A small image VAE, trained from scratch: encoder arch vit, 203450 training examples.
Rows from block 11 of the encoder of a small image VAE, named by matrix and row number. Rows with one number belong to one neuron. Each number is 200 + 30 x the weight over its row's rms, rounded and kept within 0 to 999. All counts start at 0.
Before each neuron's rows are labels from the 100 images, of 14976, where the neuron reaches its highest value: "patch colour" is the nearest of a few named colours to the mean colour under the peak; "peak at" is the part of the image that holds the peak. Only what is clearly more common there than usual is listed. The data: photos with spoken descriptions (Open Images, Localized Narratives). In brackets: how many of the 100, against the usual share in percent.
# fc1: MLP up (encoder.blocks.11.mlp.fc1.weight, 1280x320), inputs 160-239
# fc2: MLP down (encoder.blocks.11.mlp.fc2.weight, 320x1280, transposed), outputs 160-239

patch colour: black (31 vs 13.6)
peak at: bottom right (32 vs 14.1)
fc1.27,188,176,198,179,252,196,219,168,192,180,220,174,170,205,189,172,253,170,192,170,199,207,186,186,210,195,180,199,213,163,211,273,231,170,178,199,292,173,190,267,214,215,191,208,181,142,230,183,192,162,212,232,202,160,189,181,169,198,223,230,188,218,133,214,162,252,170,170,203,180,183,215,191,207,183,136,180,225,210,190
fc2.27,218,211,216,228,219,67,188,200,171,224,193,210,172,215,236,184,181,229,226,199,175,181,198,175,208,151,198,183,218,218,188,151,159,200,178,194,232,210,214,167,185,127,278,190,210,184,186,156,208,195,190,176,146,198,118,164,197,177,175,182,204,198,222,194,204,188,175,189,166,200,209,198,171,193,167,188,198,184,169,167

patch colour: grey (64 vs 35.1)
peak at: top right (47 vs 14.1); middle right (27 vs 9.4)
fc1.144,155,186,213,186,200,273,202,230,281,214,242,197,148,227,207,219,133,229,212,246,201,201,211,190,207,197,216,208,190,190,213,247,216,228,198,188,209,186,200,217,202,255,260,210,225,253,244,214,217,191,116,207,201,211,209,200,167,224,169,195,219,212,222,198,205,206,223,226,168,187,256,193,111,188,204,253,164,168,186,187
fc2.144,192,196,158,222,196,126,211,178,169,172,203,241,218,202,224,202,228,198,154,201,203,181,199,193,166,233,183,177,164,191,201,175,172,180,204,185,242,171,180,213,202,190,166,200,169,194,175,206,163,195,212,164,131,178,154,213,189,161,245,165,169,200,178,196,163,209,185,181,156,187,179,185,241,169,166,164,210,188,211,226

patch colour: brown (60 vs 31.8)
peak at: middle left (25 vs 9.4)
fc1.550,201,211,264,191,240,318,159,166,238,205,192,183,166,135,208,190,193,197,169,153,227,209,193,181,200,197,199,232,211,213,198,269,250,217,217,234,249,218,206,199,174,174,186,174,213,239,204,125,205,201,213,174,210,213,166,167,239,232,241,217,233,233,194,194,198,208,209,206,140,199,206,207,164,213,192,266,239,200,231,208
fc2.550,207,209,163,210,156,173,208,184,225,186,227,229,229,235,204,215,210,200,200,207,187,212,198,195,184,219,182,173,166,207,199,158,163,200,210,183,176,164,192,192,199,188,229,189,183,160,214,196,173,203,173,202,110,181,159,223,165,148,193,193,176,199,206,190,173,204,187,180,241,189,191,165,219,165,176,196,165,178,152,215

patch colour: black (38 vs 13.6)
peak at: bottom centre (29 vs 9.4)
fc1.155,190,170,195,219,141,234,172,202,172,203,231,199,186,189,203,236,185,172,247,242,214,237,207,146,172,227,197,167,124,233,214,194,223,148,180,186,234,209,234,175,186,218,213,222,240,213,216,240,175,198,176,201,187,233,238,188,157,259,202,228,208,224,181,197,170,179,204,205,199,180,203,221,190,225,190,230,188,228,191,164
fc2.155,201,211,206,120,206,116,209,171,208,180,174,236,176,173,199,194,217,99,189,173,246,176,217,214,184,287,212,220,199,195,205,242,199,188,197,187,232,217,158,279,193,161,231,183,155,210,229,178,184,210,212,177,224,201,218,207,219,183,265,231,227,191,146,206,184,199,200,199,183,177,192,187,208,198,192,227,174,192,257,248

patch colour: white (47 vs 6.1); pink (26 vs 9.1)
peak at: top left (36 vs 14.1)
fc1.245,228,215,207,227,182,242,214,196,166,206,231,212,248,226,174,224,155,201,195,203,202,173,170,186,178,206,220,178,198,163,217,220,194,248,222,198,173,242,148,176,248,202,221,154,183,229,204,243,234,211,172,162,205,182,174,178,176,212,125,182,191,174,259,243,177,178,237,186,234,185,197,162,207,179,182,245,186,195,203,184
fc2.245,180,191,154,200,171,100,204,192,154,164,168,198,198,128,176,185,212,151,136,177,214,171,190,200,192,206,195,209,183,207,182,207,195,188,228,186,253,223,208,239,229,207,191,203,197,206,145,187,175,204,177,191,194,198,217,225,220,183,232,204,228,203,170,210,188,202,222,192,203,201,220,210,264,196,156,182,227,220,238,189

patch colour: black (100 vs 13.6)
peak at: bottom right (36 vs 14.1); bottom left (36 vs 14.1)
fc1.611,202,199,188,217,289,178,194,198,192,173,204,200,172,249,205,163,236,143,212,174,213,178,126,202,272,220,205,223,193,200,219,191,208,232,211,228,153,284,188,210,173,179,238,218,217,177,205,215,213,225,206,186,275,248,210,203,183,192,253,182,175,207,182,205,158,252,188,210,229,242,189,222,223,226,229,176,221,192,191,209
fc2.611,195,202,186,225,150,237,240,230,234,209,239,212,242,201,173,219,209,237,181,195,228,187,231,232,156,233,195,164,182,222,159,177,187,211,214,183,206,133,186,198,211,157,159,167,190,182,225,128,173,247,184,174,141,267,142,203,194,160,209,226,162,180,211,162,170,199,213,205,178,218,184,162,246,177,133,242,201,190,128,180

patch colour: black (46 vs 13.6)
peak at: bottom centre (26 vs 9.4)
fc1.122,152,234,213,186,138,210,219,190,200,253,234,205,137,145,224,235,177,183,155,241,223,188,164,234,194,211,188,194,171,184,218,177,233,228,209,245,243,209,181,122,219,185,166,229,256,209,241,222,222,168,141,160,182,240,211,178,150,224,231,224,135,195,226,160,164,238,162,236,166,183,188,180,135,184,221,196,159,204,192,204
fc2.122,251,232,176,207,170,145,186,184,218,240,155,219,180,204,184,189,247,228,259,205,149,225,200,214,205,262,220,206,209,202,213,179,141,205,205,203,250,217,208,240,169,127,277,175,196,184,153,175,221,200,204,206,230,186,187,193,198,183,234,208,214,196,176,229,190,190,217,188,139,176,229,185,260,171,210,283,255,193,208,235

patch colour: black (62 vs 13.6)
peak at: bottom right (37 vs 14.1); top right (33 vs 14.1)
fc1.724,211,225,178,171,203,198,255,134,228,213,227,197,203,226,242,213,265,185,220,190,241,143,226,232,215,222,211,180,157,167,167,201,176,200,158,195,210,187,254,154,199,187,194,232,205,153,236,224,186,218,214,188,208,233,224,196,262,208,208,171,180,248,145,225,185,213,188,211,230,201,246,224,153,234,149,178,232,198,178,255
fc2.724,215,194,225,288,123,346,214,194,227,254,199,184,219,186,143,187,145,239,176,186,143,180,222,157,229,204,195,147,227,195,191,152,210,210,153,210,197,162,200,247,189,197,109,191,201,205,186,186,187,198,175,216,118,198,148,185,189,211,138,243,186,187,235,209,207,174,216,189,176,190,231,179,210,200,122,232,132,179,156,218

patch colour: brown (62 vs 31.8)
peak at: bottom centre (36 vs 9.4)
fc1.186,179,220,229,200,163,244,197,221,327,236,218,152,132,185,223,179,195,197,151,247,205,226,219,203,190,132,212,187,194,195,217,200,200,200,169,207,281,216,223,173,215,243,248,188,222,217,231,186,230,193,115,222,177,193,183,211,180,240,142,199,189,181,176,160,181,211,196,217,171,208,254,193,92,198,236,196,150,208,168,209
fc2.186,209,205,167,213,199,120,210,173,173,180,181,231,192,213,213,185,218,202,178,211,186,184,193,196,173,250,187,186,165,170,217,183,155,181,210,175,225,168,165,169,165,157,200,184,166,188,171,202,169,200,223,174,139,178,173,204,170,142,225,198,199,191,167,199,171,206,184,168,167,184,180,184,223,162,143,218,208,175,209,266

patch colour: black (48 vs 13.6)
peak at: bottom left (44 vs 14.1)
fc1.664,166,230,197,193,194,238,159,216,238,253,238,217,191,209,156,270,163,206,179,198,148,235,164,175,216,241,246,240,151,170,245,204,214,158,223,223,189,164,222,211,217,226,194,274,206,209,156,200,187,187,200,213,208,171,238,187,150,197,150,213,204,237,211,198,225,160,241,188,215,243,192,216,194,174,218,200,202,188,193,205
fc2.664,231,220,187,185,197,121,228,250,240,217,179,223,177,234,137,195,202,150,247,236,178,188,232,203,182,286,226,219,244,216,223,212,189,212,229,190,151,214,186,241,162,130,224,163,191,212,179,202,213,198,187,180,236,198,175,207,193,196,182,193,182,189,204,203,213,145,196,234,183,193,187,169,242,176,157,210,222,195,269,199

patch colour: pink (28 vs 9.1)
peak at: top left (37 vs 14.1)
fc1.625,184,218,270,198,183,250,202,231,314,194,219,152,135,221,235,216,170,209,167,218,215,226,200,183,197,137,208,225,190,215,201,224,216,186,210,177,232,206,197,217,211,253,252,233,216,220,223,183,245,217,134,200,180,196,202,203,203,221,149,225,219,208,183,187,195,176,196,196,166,211,251,200,90,189,201,206,161,210,167,184
fc2.625,207,218,144,205,233,98,225,194,199,185,192,231,210,203,196,165,228,178,167,208,197,180,214,180,168,254,193,177,168,187,217,179,169,190,234,181,237,162,186,185,178,159,223,169,165,200,169,215,179,199,226,173,116,172,161,195,181,155,260,175,198,200,182,187,178,207,175,189,166,186,165,183,242,178,173,215,244,194,225,229

patch colour: black (52 vs 13.6)
peak at: bottom right (45 vs 14.1)
fc1.390,217,230,196,210,197,256,198,154,286,220,198,162,143,181,241,176,214,190,152,213,212,217,207,203,214,138,211,197,181,231,191,208,188,186,183,251,284,193,197,211,248,248,244,194,243,193,222,197,220,212,135,207,201,208,228,213,213,272,168,201,191,219,187,185,180,194,209,210,186,187,223,214,77,179,227,191,153,194,189,171
fc2.390,241,219,171,202,130,131,202,190,188,220,182,222,190,241,170,187,170,245,207,202,167,201,215,214,181,259,186,164,197,192,247,197,164,204,190,189,172,171,179,197,171,120,183,196,177,175,223,192,185,202,246,200,179,190,152,198,162,160,209,217,196,183,192,209,184,187,183,170,149,183,203,178,222,147,128,265,228,188,192,262

patch colour: grey (73 vs 35.1)
peak at: bottom left (37 vs 14.1)
fc1.265,228,191,197,164,264,87,216,211,200,175,240,210,223,219,195,133,184,209,242,164,191,159,225,178,249,154,147,208,198,187,159,247,196,204,179,199,199,189,200,146,153,185,226,214,174,180,227,180,191,234,203,250,217,167,198,218,184,205,154,200,213,202,222,261,208,232,214,230,183,220,167,217,261,245,193,196,255,241,196,212
fc2.265,210,187,198,244,258,189,217,196,210,215,185,233,210,212,223,231,230,131,193,233,189,211,252,185,176,234,213,203,238,205,242,189,178,215,225,202,226,204,182,237,205,165,259,198,175,211,224,207,213,200,202,163,162,211,157,216,197,172,188,162,212,181,179,177,223,158,180,230,233,189,184,203,168,196,197,201,110,176,187,186

patch colour: black (55 vs 13.6)
peak at: bottom left (32 vs 14.1)
fc1.279,207,173,210,166,251,167,137,199,200,255,207,257,190,238,215,173,206,163,238,179,165,218,195,168,233,211,188,147,195,239,183,190,161,135,233,233,232,234,226,236,158,196,160,218,222,163,191,160,203,157,241,243,200,235,204,187,169,199,187,234,213,138,188,206,175,236,226,204,157,197,243,234,212,213,160,206,199,173,178,197
fc2.279,187,189,180,153,220,117,182,216,220,149,187,196,192,221,316,197,269,180,192,202,227,216,204,238,179,214,204,210,173,182,239,214,240,173,183,196,245,201,175,111,204,231,234,197,208,216,193,259,190,195,187,178,188,205,229,180,196,212,187,187,190,199,129,250,201,208,177,204,267,211,186,176,145,180,262,180,162,186,248,162

patch colour: black (33 vs 13.6)
peak at: bottom left (46 vs 14.1)
fc1.129,189,199,168,155,199,164,186,246,197,170,159,262,247,233,136,178,191,191,274,171,198,163,214,212,173,161,159,190,213,242,211,216,174,154,202,172,221,165,134,134,149,169,239,192,133,143,183,229,204,199,239,197,234,202,186,195,221,197,192,164,183,229,166,203,210,188,188,161,197,218,158,183,217,201,194,163,262,177,183,241
fc2.129,156,202,231,232,234,200,213,219,199,187,237,177,228,206,252,248,198,161,205,204,217,207,206,168,203,207,205,207,197,205,186,222,271,203,227,205,225,195,215,201,220,305,176,182,223,199,185,189,188,195,242,195,127,218,199,211,205,219,154,220,235,207,199,189,216,202,188,217,289,196,189,189,177,206,278,193,137,193,188,145

patch colour: pink (30 vs 9.1)
peak at: middle left (35 vs 9.4)
fc1.239,189,202,218,198,207,247,217,186,284,218,213,173,169,231,205,234,184,201,133,181,255,245,221,182,193,206,200,229,194,176,219,189,164,247,149,245,253,185,211,233,228,230,243,175,197,204,201,207,216,180,140,216,217,180,182,179,243,234,149,170,190,190,195,172,228,152,183,171,192,218,221,157,101,212,207,209,142,191,206,210
fc2.239,245,232,150,168,130,72,190,198,180,219,188,225,181,215,148,196,193,276,224,187,190,201,196,212,224,216,206,172,205,200,183,183,161,198,212,205,228,201,211,206,207,144,221,188,194,202,184,179,178,212,202,213,189,185,134,200,202,193,270,188,206,197,182,220,174,196,204,193,104,196,202,129,248,167,165,215,258,206,239,226

patch colour: black (45 vs 13.6)
peak at: bottom right (38 vs 14.1); bottom left (35 vs 14.1)
fc1.613,167,181,230,207,171,238,180,247,261,184,246,145,111,185,224,209,146,189,163,214,206,231,186,181,184,193,231,241,173,195,222,197,208,219,152,224,237,179,200,178,258,227,268,236,198,237,218,239,235,217,143,206,194,220,182,201,220,222,148,189,191,181,204,207,195,196,204,209,184,222,262,188,68,205,215,203,195,190,208,176
fc2.613,229,214,154,210,179,135,222,186,177,206,186,239,223,233,150,202,190,201,196,211,189,183,219,225,173,275,188,172,189,197,210,172,146,194,214,175,160,165,176,223,179,139,215,183,158,186,200,184,182,207,224,177,204,190,153,208,169,157,258,199,176,193,187,188,176,190,212,183,201,183,195,187,274,167,159,210,244,207,191,246

patch colour: grey (72 vs 35.1)
peak at: middle right (28 vs 9.4)
fc1.514,160,191,257,215,166,230,193,220,318,209,223,201,160,235,185,205,138,248,211,206,200,207,192,185,189,189,209,233,216,205,227,228,163,223,178,200,216,190,200,191,233,240,246,184,244,250,252,201,240,195,143,225,180,193,171,186,152,210,182,213,200,207,191,159,185,202,221,225,160,223,228,196,112,202,231,228,170,166,156,196
fc2.514,197,218,147,217,220,110,224,171,166,179,187,225,211,186,242,202,224,175,162,213,205,185,202,185,166,228,181,179,169,194,213,175,185,195,225,176,254,168,195,204,211,200,202,180,177,191,169,218,172,197,201,159,118,186,164,208,187,164,245,165,187,200,186,199,172,197,187,179,181,180,193,205,238,161,166,178,196,207,230,198

patch colour: black (37 vs 13.6); pink (27 vs 9.1)
peak at: bottom right (42 vs 14.1)
fc1.708,174,218,250,222,159,262,215,207,286,185,243,166,135,178,236,232,157,169,174,244,207,229,216,167,187,164,231,222,166,217,195,224,163,230,169,219,274,218,185,157,251,241,232,168,201,219,225,201,227,216,144,169,215,221,231,215,179,248,123,172,228,217,151,171,177,201,206,176,179,165,252,228,83,167,225,190,154,186,172,211
fc2.708,222,222,165,169,167,86,202,169,155,219,175,226,190,183,129,181,184,263,191,182,193,180,197,219,181,230,192,180,192,193,182,181,165,161,195,184,193,185,189,232,189,151,207,194,169,186,201,175,186,200,186,206,226,189,166,210,195,144,270,191,196,190,186,208,180,192,208,179,125,180,200,174,281,158,153,239,250,203,202,242

patch colour: brown (64 vs 31.8)
peak at: bottom left (36 vs 14.1)
fc1.397,155,215,246,205,166,213,185,186,283,216,229,165,125,189,199,205,198,200,156,187,229,203,183,190,179,156,210,190,205,242,211,175,188,204,191,178,321,201,205,185,250,258,233,210,224,231,237,152,232,191,155,189,194,214,161,183,187,220,183,182,230,201,156,143,211,188,172,204,180,189,260,173,74,192,240,203,173,179,175,208
fc2.397,198,224,153,203,173,100,226,188,207,192,194,227,203,239,185,179,194,198,188,217,174,190,209,186,178,256,188,189,165,172,202,183,166,167,222,172,216,163,181,182,158,152,214,158,180,184,196,208,181,199,221,204,158,175,188,209,176,157,234,200,196,199,175,196,178,203,178,169,193,186,193,154,224,175,148,219,212,196,199,239

patch colour: grey (65 vs 35.1); pink (27 vs 9.1)
peak at: bottom left (38 vs 14.1)
fc1.699,216,246,202,199,169,140,194,231,223,195,185,192,233,169,160,155,172,265,235,167,193,204,208,187,198,167,188,220,188,223,172,156,167,246,186,155,222,167,166,203,170,169,231,153,200,217,257,169,209,219,176,197,174,248,190,230,163,201,156,208,203,213,193,188,214,202,211,211,176,189,227,221,217,225,216,206,220,187,186,229
fc2.699,181,193,166,249,324,86,224,206,222,211,198,201,221,200,225,246,218,126,193,203,195,209,246,183,159,194,210,203,201,194,226,179,205,206,269,221,208,190,210,187,202,168,283,214,194,211,185,247,200,198,206,176,176,215,205,198,216,195,247,151,215,189,179,213,202,167,183,220,294,180,206,189,226,177,288,142,212,181,204,153

patch colour: brown (61 vs 31.8); black (31 vs 13.6)
peak at: bottom right (35 vs 14.1)
fc1.205,198,212,207,213,189,253,187,272,271,207,231,219,116,219,227,182,181,163,208,254,202,226,172,162,179,133,211,236,198,196,215,204,144,188,193,216,233,228,179,155,218,241,263,203,212,234,207,206,253,190,131,167,205,192,209,177,194,250,149,233,196,232,194,191,182,170,192,167,173,213,204,229,89,190,245,198,172,226,179,227
fc2.205,235,211,143,185,188,66,199,179,116,187,188,244,180,203,145,204,179,206,194,178,194,200,190,217,212,261,191,185,180,190,221,223,171,187,209,186,199,230,186,226,180,130,214,212,165,193,227,193,190,205,170,177,206,185,182,190,191,161,285,203,209,199,167,208,166,215,207,188,159,183,179,184,273,174,186,222,243,207,229,235

patch colour: white (48 vs 6.1); pink (25 vs 9.1)
peak at: top right (34 vs 14.1)
fc1.585,184,173,242,249,220,308,158,236,152,145,215,174,162,217,225,224,185,180,199,208,160,231,208,130,243,203,222,240,136,210,244,252,221,226,226,203,203,230,192,223,227,226,287,188,152,277,172,241,234,212,195,217,201,226,221,197,166,232,186,252,180,239,226,221,218,192,196,232,228,186,245,236,190,153,184,227,204,220,238,193
fc2.585,230,220,157,178,139,107,195,194,147,184,181,205,179,198,124,189,211,211,212,160,179,182,201,224,193,211,204,187,205,196,192,171,186,175,215,196,124,232,207,194,159,139,176,186,177,209,212,154,176,196,223,193,292,183,187,186,207,182,282,149,217,197,183,192,181,194,211,202,192,186,197,173,313,199,154,185,314,216,231,215