Weights of a small image VAE: encoder width 320, trained on photos with spoken descriptions (Open Images, Localized Narratives).
Rows from block 11 of the encoder of a small image VAE, named by matrix and row number. Rows with one number belong to one neuron. Each number is 128 + 24 x the weight over its row's rms, rounded and kept within 0 to 255. All counts start at 0. Numbers have three digits each.
After each neuron's rows are labels from the 100 images, of 14976, where the neuron reaches its highest value: "peak at" is the part of the image that holds the peak. Only what is clearly more common there than usual is listed. The data: photos with spoken descriptions (Open Images, Localized Narratives). In brackets: how many of the 100.
# fc1: MLP up (encoder.blocks.11.mlp.fc1.weight, 1280x320), inputs 80-159
# fc2: MLP down (encoder.blocks.11.mlp.fc2.weight, 320x1280, transposed), outputs 80-159

fc1.465:117161151113099137162166113119147150096133116134154160131117154125149131134142125144123156096171107153133132141161160087120153128146179113120102121155143155123107099116129083151133100106105102122133118127165147101120107093155156114116126121
fc2.465:111113114113131118120084113084127106075138125124134126139126105109134101131142124140157129142142138087127157182110140122098132188161079068116099123137116110151097174187157138133123125138122116145104161111107143104115080156137115126098125136
peak at: bottom right (41)

fc1.105:103138137107124150110164129148139163116117101120148163126186111130120107130132122157137120155155134114135115113155127135124124140139110158128111130118116140122117133145157113100120105085092137148119113161173145162091103090156151124127156147
fc2.105:126121168140123112132010083086106099046121140088147129127102120132139130145163124119123115137128117118139129143102130137106114178176103114119122135138133138150146167144131135129140119157131121139118153121112121129133101149118103143122156135
peak at: top centre (30)

fc1.160:123113095158121128138096140114103128119106122107157091095158149162107152152090108082127103132111151076069150098153141093093098127147111072103135121112078142108121113114143099122103156106159167109131147159144157140142100158135192159099129124
fc2.160:129122149139132154143174109112174127081162138128129119110100110089142159110158143151132105154111116154118128199096123114083153195134216101112109122108130095138127159151110145135115106119081123125120164134137129109139091124183097135088150146
peak at: middle left (28)

fc1.291:167140137128109164093141130106136142109121137106131156140163124135152120133129133129152153115130097109112119103202153120144111114108112108135139146150161106132090096141113097163151123103114112133134116130101121105100143124139124100155070143
fc2.291:127134161114137115148045153053132129140130127123162130148121108113127119107135096130169166153119114113139131228125128128119132165166129136069106119141112119130088147137202120136108108134120128130124151119162131135112090105139105132090193138
peak at: top centre (25)

fc1.441:148103089167101117104113164123152104147150111132149142114163146170116146154100094097115156127144138131087115113181132104165135130112132137074117072111122145115036131114158122117135130131143152116113135121145116155129102088114152101140046148
fc2.441:119133156125138139160085111101155126064134114107128138154115117074131127129154125115175137151113116120143129216115137123103133178169127068080100118132112121167167167166161137135125116148115123132100149115094130107107092139152091124106158137
peak at: top centre (28)

fc1.575:137112135163112121098117120109113117153171147123113138131155129185158102145132123148103132104128130080088129067123109100110114153153113137159167126090143111129130135122135093126117121138146150140117141112160098103148113159127143133182130171
fc2.575:109089121117114132161201165168155141135157133147119107122124115133160117116153127134151148144122124163123133205148109122116153162125152131099118124121134094128141123094119150140079123107117110126124102141187133107116080126113147128134165141
peak at: bottom centre (34)

fc1.745:118146154126128113098159101114144173085091123090119127173142151124116111113140145119117125119151152161098130153153153118127126125134128077164115137161168098166214127095063131120110105112128128099139113135141137099141158123149133140211174143
fc2.745:137139143132119155176239156164120133187159121141131114098180160150129132142091116105151111122125154136135139084138124113174120131147069190163141153154117133104057163109162138123114174131160124142132121127165136132140136128126170132116077122
peak at: bottom left (36)

fc1.433:142103090136156138122137162119112148098150143128096094142160104097110084121152124121127152169071077147114107116160074116140114126137135191155119149139154113115100130178135120118101106101070128090107142115119128125140136135117153142144148086
fc2.433:136128136139138144112050095082129103039080123102152133133139135085136131134164129140150120133133156099155139150121145133115127164145064104149130141134136129184156138177167138124162134157148121153114137116113143114125117154153134130107144140
peak at: top centre (26)

fc1.742:123163160132132147138161115100125132148150118152111125124116160137106134123157118132131140124117110075136081180092137135130089113124158092135160141111129094121155123152088133133134157132144109112105130095077123153123093121089086116132128119
fc2.742:124113101112106101156082142142111149126131115169071142154120175151102148175127070155152117114130104092109120200122143163118111161122152140157150127108131121119129126145116121135133118139152118138180155124132104177133120153112116135108114091
peak at: top right (45)

fc1.514:132113086144131117118110167139125162113153146108140140129159124070119124148064111100134104122145122121090125127131124105133138105079120121133107084129126109117030117147138108127128178131122138129147131116155151072139132134125128133107117096
fc2.514:140093122128127121142113108130116131144121116139193130131104112163141153143154120152150123159101116119160161149130138134102145176173131133122130163147138149177165184127153149139162098170153139147123160157115109164118255116154109141140153130
peak at: middle right (28)

fc1.584:122099154179080156173130105130130131114121151145104152159140136154151140108100139125150148095163149146070099148143137149111139138091107103055172111120150169130085091123151103163148137096137169104142132094131137112153133102114132120122105156
fc2.584:126114157141137140134111146171141133130150128138152116127101110098157143102145126144142134150111128119142131198099123124102157181152184121086109124121139102152125155151151144132122116142096122141114150133159135082114093129205116123119203137
peak at: bottom centre (26)

fc1.30:107127135129132145109132171112091125088082098165124099162149107145166124133107178102116103141089142118119152123107129157134095148137121124111098148156094147119127113176145135143084170115097159089130108108157115129142125142115090123117126140
fc2.30:139085098109145128101128165181152136201119137094134126134105111122166153152154127155139101160125107130109129199135128127127162127112128106100103105097128129127185110125090125134143106136122128123124130145093133153116089094120095109203199138
peak at: bottom left (34)

fc1.501:105122168128112153115133158084126167100110144153138158128145108160133104129108153152120148132098072158129097175173107143167143121123140155122113143165123122113093110155118125166156150102139142110126172129121097116114105138143099139163106120
fc2.501:110136154161131155152158136183139130138143114137143100135135123078139122104192142129153144145142155135152155115135130128118130158145107090126117140147133114183153147151179135130147108119139114153096139110157151087105090148153141125103184145
peak at: bottom right (38)

fc1.648:120114199108148125125102132118117118122115106135120141137098130154099106129132142141122112108114149113137120105080160166119123127153107074120154181120158132173195115102120111132133103155171118121113126116119147144080155132134141118181128144
fc2.648:136113106124107128123219170210133139215150125168127125137120129163136135148076126120121126129123120175115118093133112122156129106090161190140126123105139128107051111120131139134121157117116143101137116143193118132143129120144156119114080120
peak at: bottom left (32)

fc1.643:127124137132109130150164146082126164092149100116139132179147148151146104143102148126103142143117093114117117148165108145163122139109162093113120104127111140128076133143100075116140143119113112100138143130161158110151137105128156132138087122
fc2.643:105135135107144137135134143119134089091124128118148132096153119105127129122136120120193131141127136103137152205112151111099135147166110092115120153152124119159168165154151154124133140153139114162113145115120144084113158143188115128111147142
peak at: top left (58)

fc1.450:135125091156091120123154145089112102125097153146118160153137102153154108117117133145144107154117114122131107112168152125157153107150127117124081133143109128083087096164160115154116153127099105151115106132137143073116114110121102160119101154
fc2.450:117139159127136129135057102104151138100131119120164115140105101121145137111179122138153134170120104101143123175120124132096133174172140088096094128128122111145131153154154143141124085119117119135096153101109132113115114124135085138131184146
peak at: bottom centre (30)

fc1.550:150132125135122126137133150107150171127147133129136118146152148139121121139085117116061122121119146101118120082130096125136122095088104137121142121126141122109059136148132073127136100101109104118110144138136139137148123136068146114143107095
fc2.550:110105130095143092113143148180115129148124121136188125100112117103138137150150133135156097146110134134149163136132143132108140163156127129111137142167121145176128171136144164129139113191155116155139137155107125128116255142181123147124177130
peak at: middle left (25)

fc1.75:095091105119158129145115119105130110140101103121106153134117127112109106109158079125127147147140114166136127131126137114126107109101120097102102127106090146166135109119113138129158145099146134103154161118123184115148115129106148120060141159
fc2.75:175131181154136149135133103196134154102144132141111112152085137136138149125186163133088107151105097142139131105122111141131131185148213160138135153106149125134103187190175131125149126156114133114113153144164102126142148129168127136146131125
peak at: middle left (29)

fc1.110:137171137149147147108165125097123118133140108141112110131105165127117125123177099155126146143111117165131091139115126114139079107145101112119157137119126113098131133136132130127125130137114155130079141091093111154123110132119126106126143130
fc2.110:097133108094119126103094116141129155114105116141074131144116166083134149155129086169143109125117100190087123161131131130097113122130090155109148127131113135155100103059143139131105097147136137153120165127110112178144102138078109125043162112
peak at: top right (32)

fc1.150:139116092139105154094149155133141133097167135116140103163180113115123139172057119123156124160146069119102115111163121137157108112119167121106087126147105106126058103173152113132103154138085123144155127122172129109163147113125103129118110125
fc2.150:137131134138158118157068121070139109126097136141211117105105098159143138116153110145161107152123107099143149187123156117119145169170110122141124139140136148145192176092144134134154121170152130133137134139125127118121203120168099128127181139
peak at: bottom right (64)

fc1.637:127121071135126133147159149133104142126139105083133116129155144094127094130108112109120111132115128140121144103165128147162144116132132147093101126115113105095094097175156112117149142134128135105159115143169129137131148137129144117091122097
fc2.637:100143152128140126129014095054128104055091135104151119129136122126127132093171131133136132135131127065144137169105142124096122152149115096108127137141119121164173153166144134127149111168123117137122119114081129103132146151132094136104166147
peak at: top centre (29)

fc1.239:120110048167108137136167150094134123107112116079122135159142141115110119143076125100121140147123076133127147125152114123160136102083145137123084100128149117103093127172129078128133164144105118105108138108147107115152105121098100118131078115
fc2.239:126140184136157136181086096109137116090121129128143122131121134122116132126170116124143134142099103093144154199119144115120124171196162097114115143149110133174164172115200136124127120169141122142104161124136136123114145147149101139128176147
peak at: middle left (35)

fc1.83:148123091152119117139169151108127128096143095105151143103128127097157164144139123120121114130109109161150118105124121140146104099091114102117144103125116142109125101132150101101136121123110134134104129147146125117144117175089161148079150157
fc2.83:101112119127127111099055117128147111104130134120116122155116111162153120108147111107160113139142105083124161209104134112105159158149132095093111122134127126155180147157152157123122080138109121129092176146123137119114100136238087131150155118
peak at: top centre (26)

fc1.456:110151092133121144098136165123113128076117151087144119159179113146152135148082139132107133143116102144120127143145136163175140128120158130102078132157122087116067116159119096142132115112100136157143146119167154113109139113122121148136107139
fc2.456:118147155118152122149050117063126123069099133132173129124110118110119140116180122149157141137136125082147137186126152128113125167171090114130122137154120123160141156168184127131136129169142129134119124115125127121119161138138114123093169147
peak at: bottom right (47)

fc1.616:088145143097093138141127116146120167073156130109132117133176154133146107095130102125145133143124136116117099133142130156081112115120160079148104131148134121156117079166111114105099137116156130110152086130188143109130106132164153123126169139
fc2.616:164102113140130132104074091116140092082130143148126142109098108088154130152130122139153100145148129115147139170126134113106144187146073133163106142117154121148155188156168141124143123150125133129137183133140125105126105124186128124085150145
peak at: bottom right (40)

fc1.192:118113104154083111118128163109137110121163117113141126136172127160108103143091133107125121114163108125108141171145131098175130102102142068121121095149132124105037121129119091122127157138129127128143137149174148119134109112138157150122085112
fc2.192:138123149119131151141141113145145127086127131140157118105129118074134157123169142141161127140102134112159155165123141113088147181176150116106124162151136121182147195143156149130134104143137119156120142146114129108129201158182115145093190150
peak at: middle left (30)

fc1.556:143131122131108090155129138099141130151163137155146100087119148107116126144111104140122090099119106132132114128137167131144131100145103185169131120115134161092163153118147136145154158161085144127149141120149104100161116142145146125165136152
fc2.556:092122084126132133106079117044158122123150144138146124143152107149169096149108093137126103128131109112129145163142135109107140142139110071085088116148125114111089119143103146125101082091109111131102162146130147165122096137103115125153130096
peak at: top left (35)

fc1.15:134151069156134113137114164086104110120151131088093143115160137119115123118099095119145101138113110146144118056176154136151141138108134168134108107137135060088093115136119131154107148129123165160162118141148118175098119162145124138117132138
fc2.15:147135179146137129127017076054127119065095132140146129151109133110128155113166122123136135127141127103160124147126140132129122159152113147127122121139145151164189158147191138121159118139140131128121149130138115128134139142190113142106133142
peak at: top centre (25)

fc1.252:093141098135126160153164124155154101099154128113121146124160130117113101154105154095107132142154106167125116117128156145193115077081163144137122092138126105093086122149107074148161152108115146149139146141153164082106112118132098131109067110
fc2.252:091100130114141099099099138153127137154108121127212119125116107117137104158139130114154107144120126116137192126111136119103152168143111160127141124147114134157124162128148158127145133169141125154133114162137121103128233151137142134152161140
peak at: top right (52)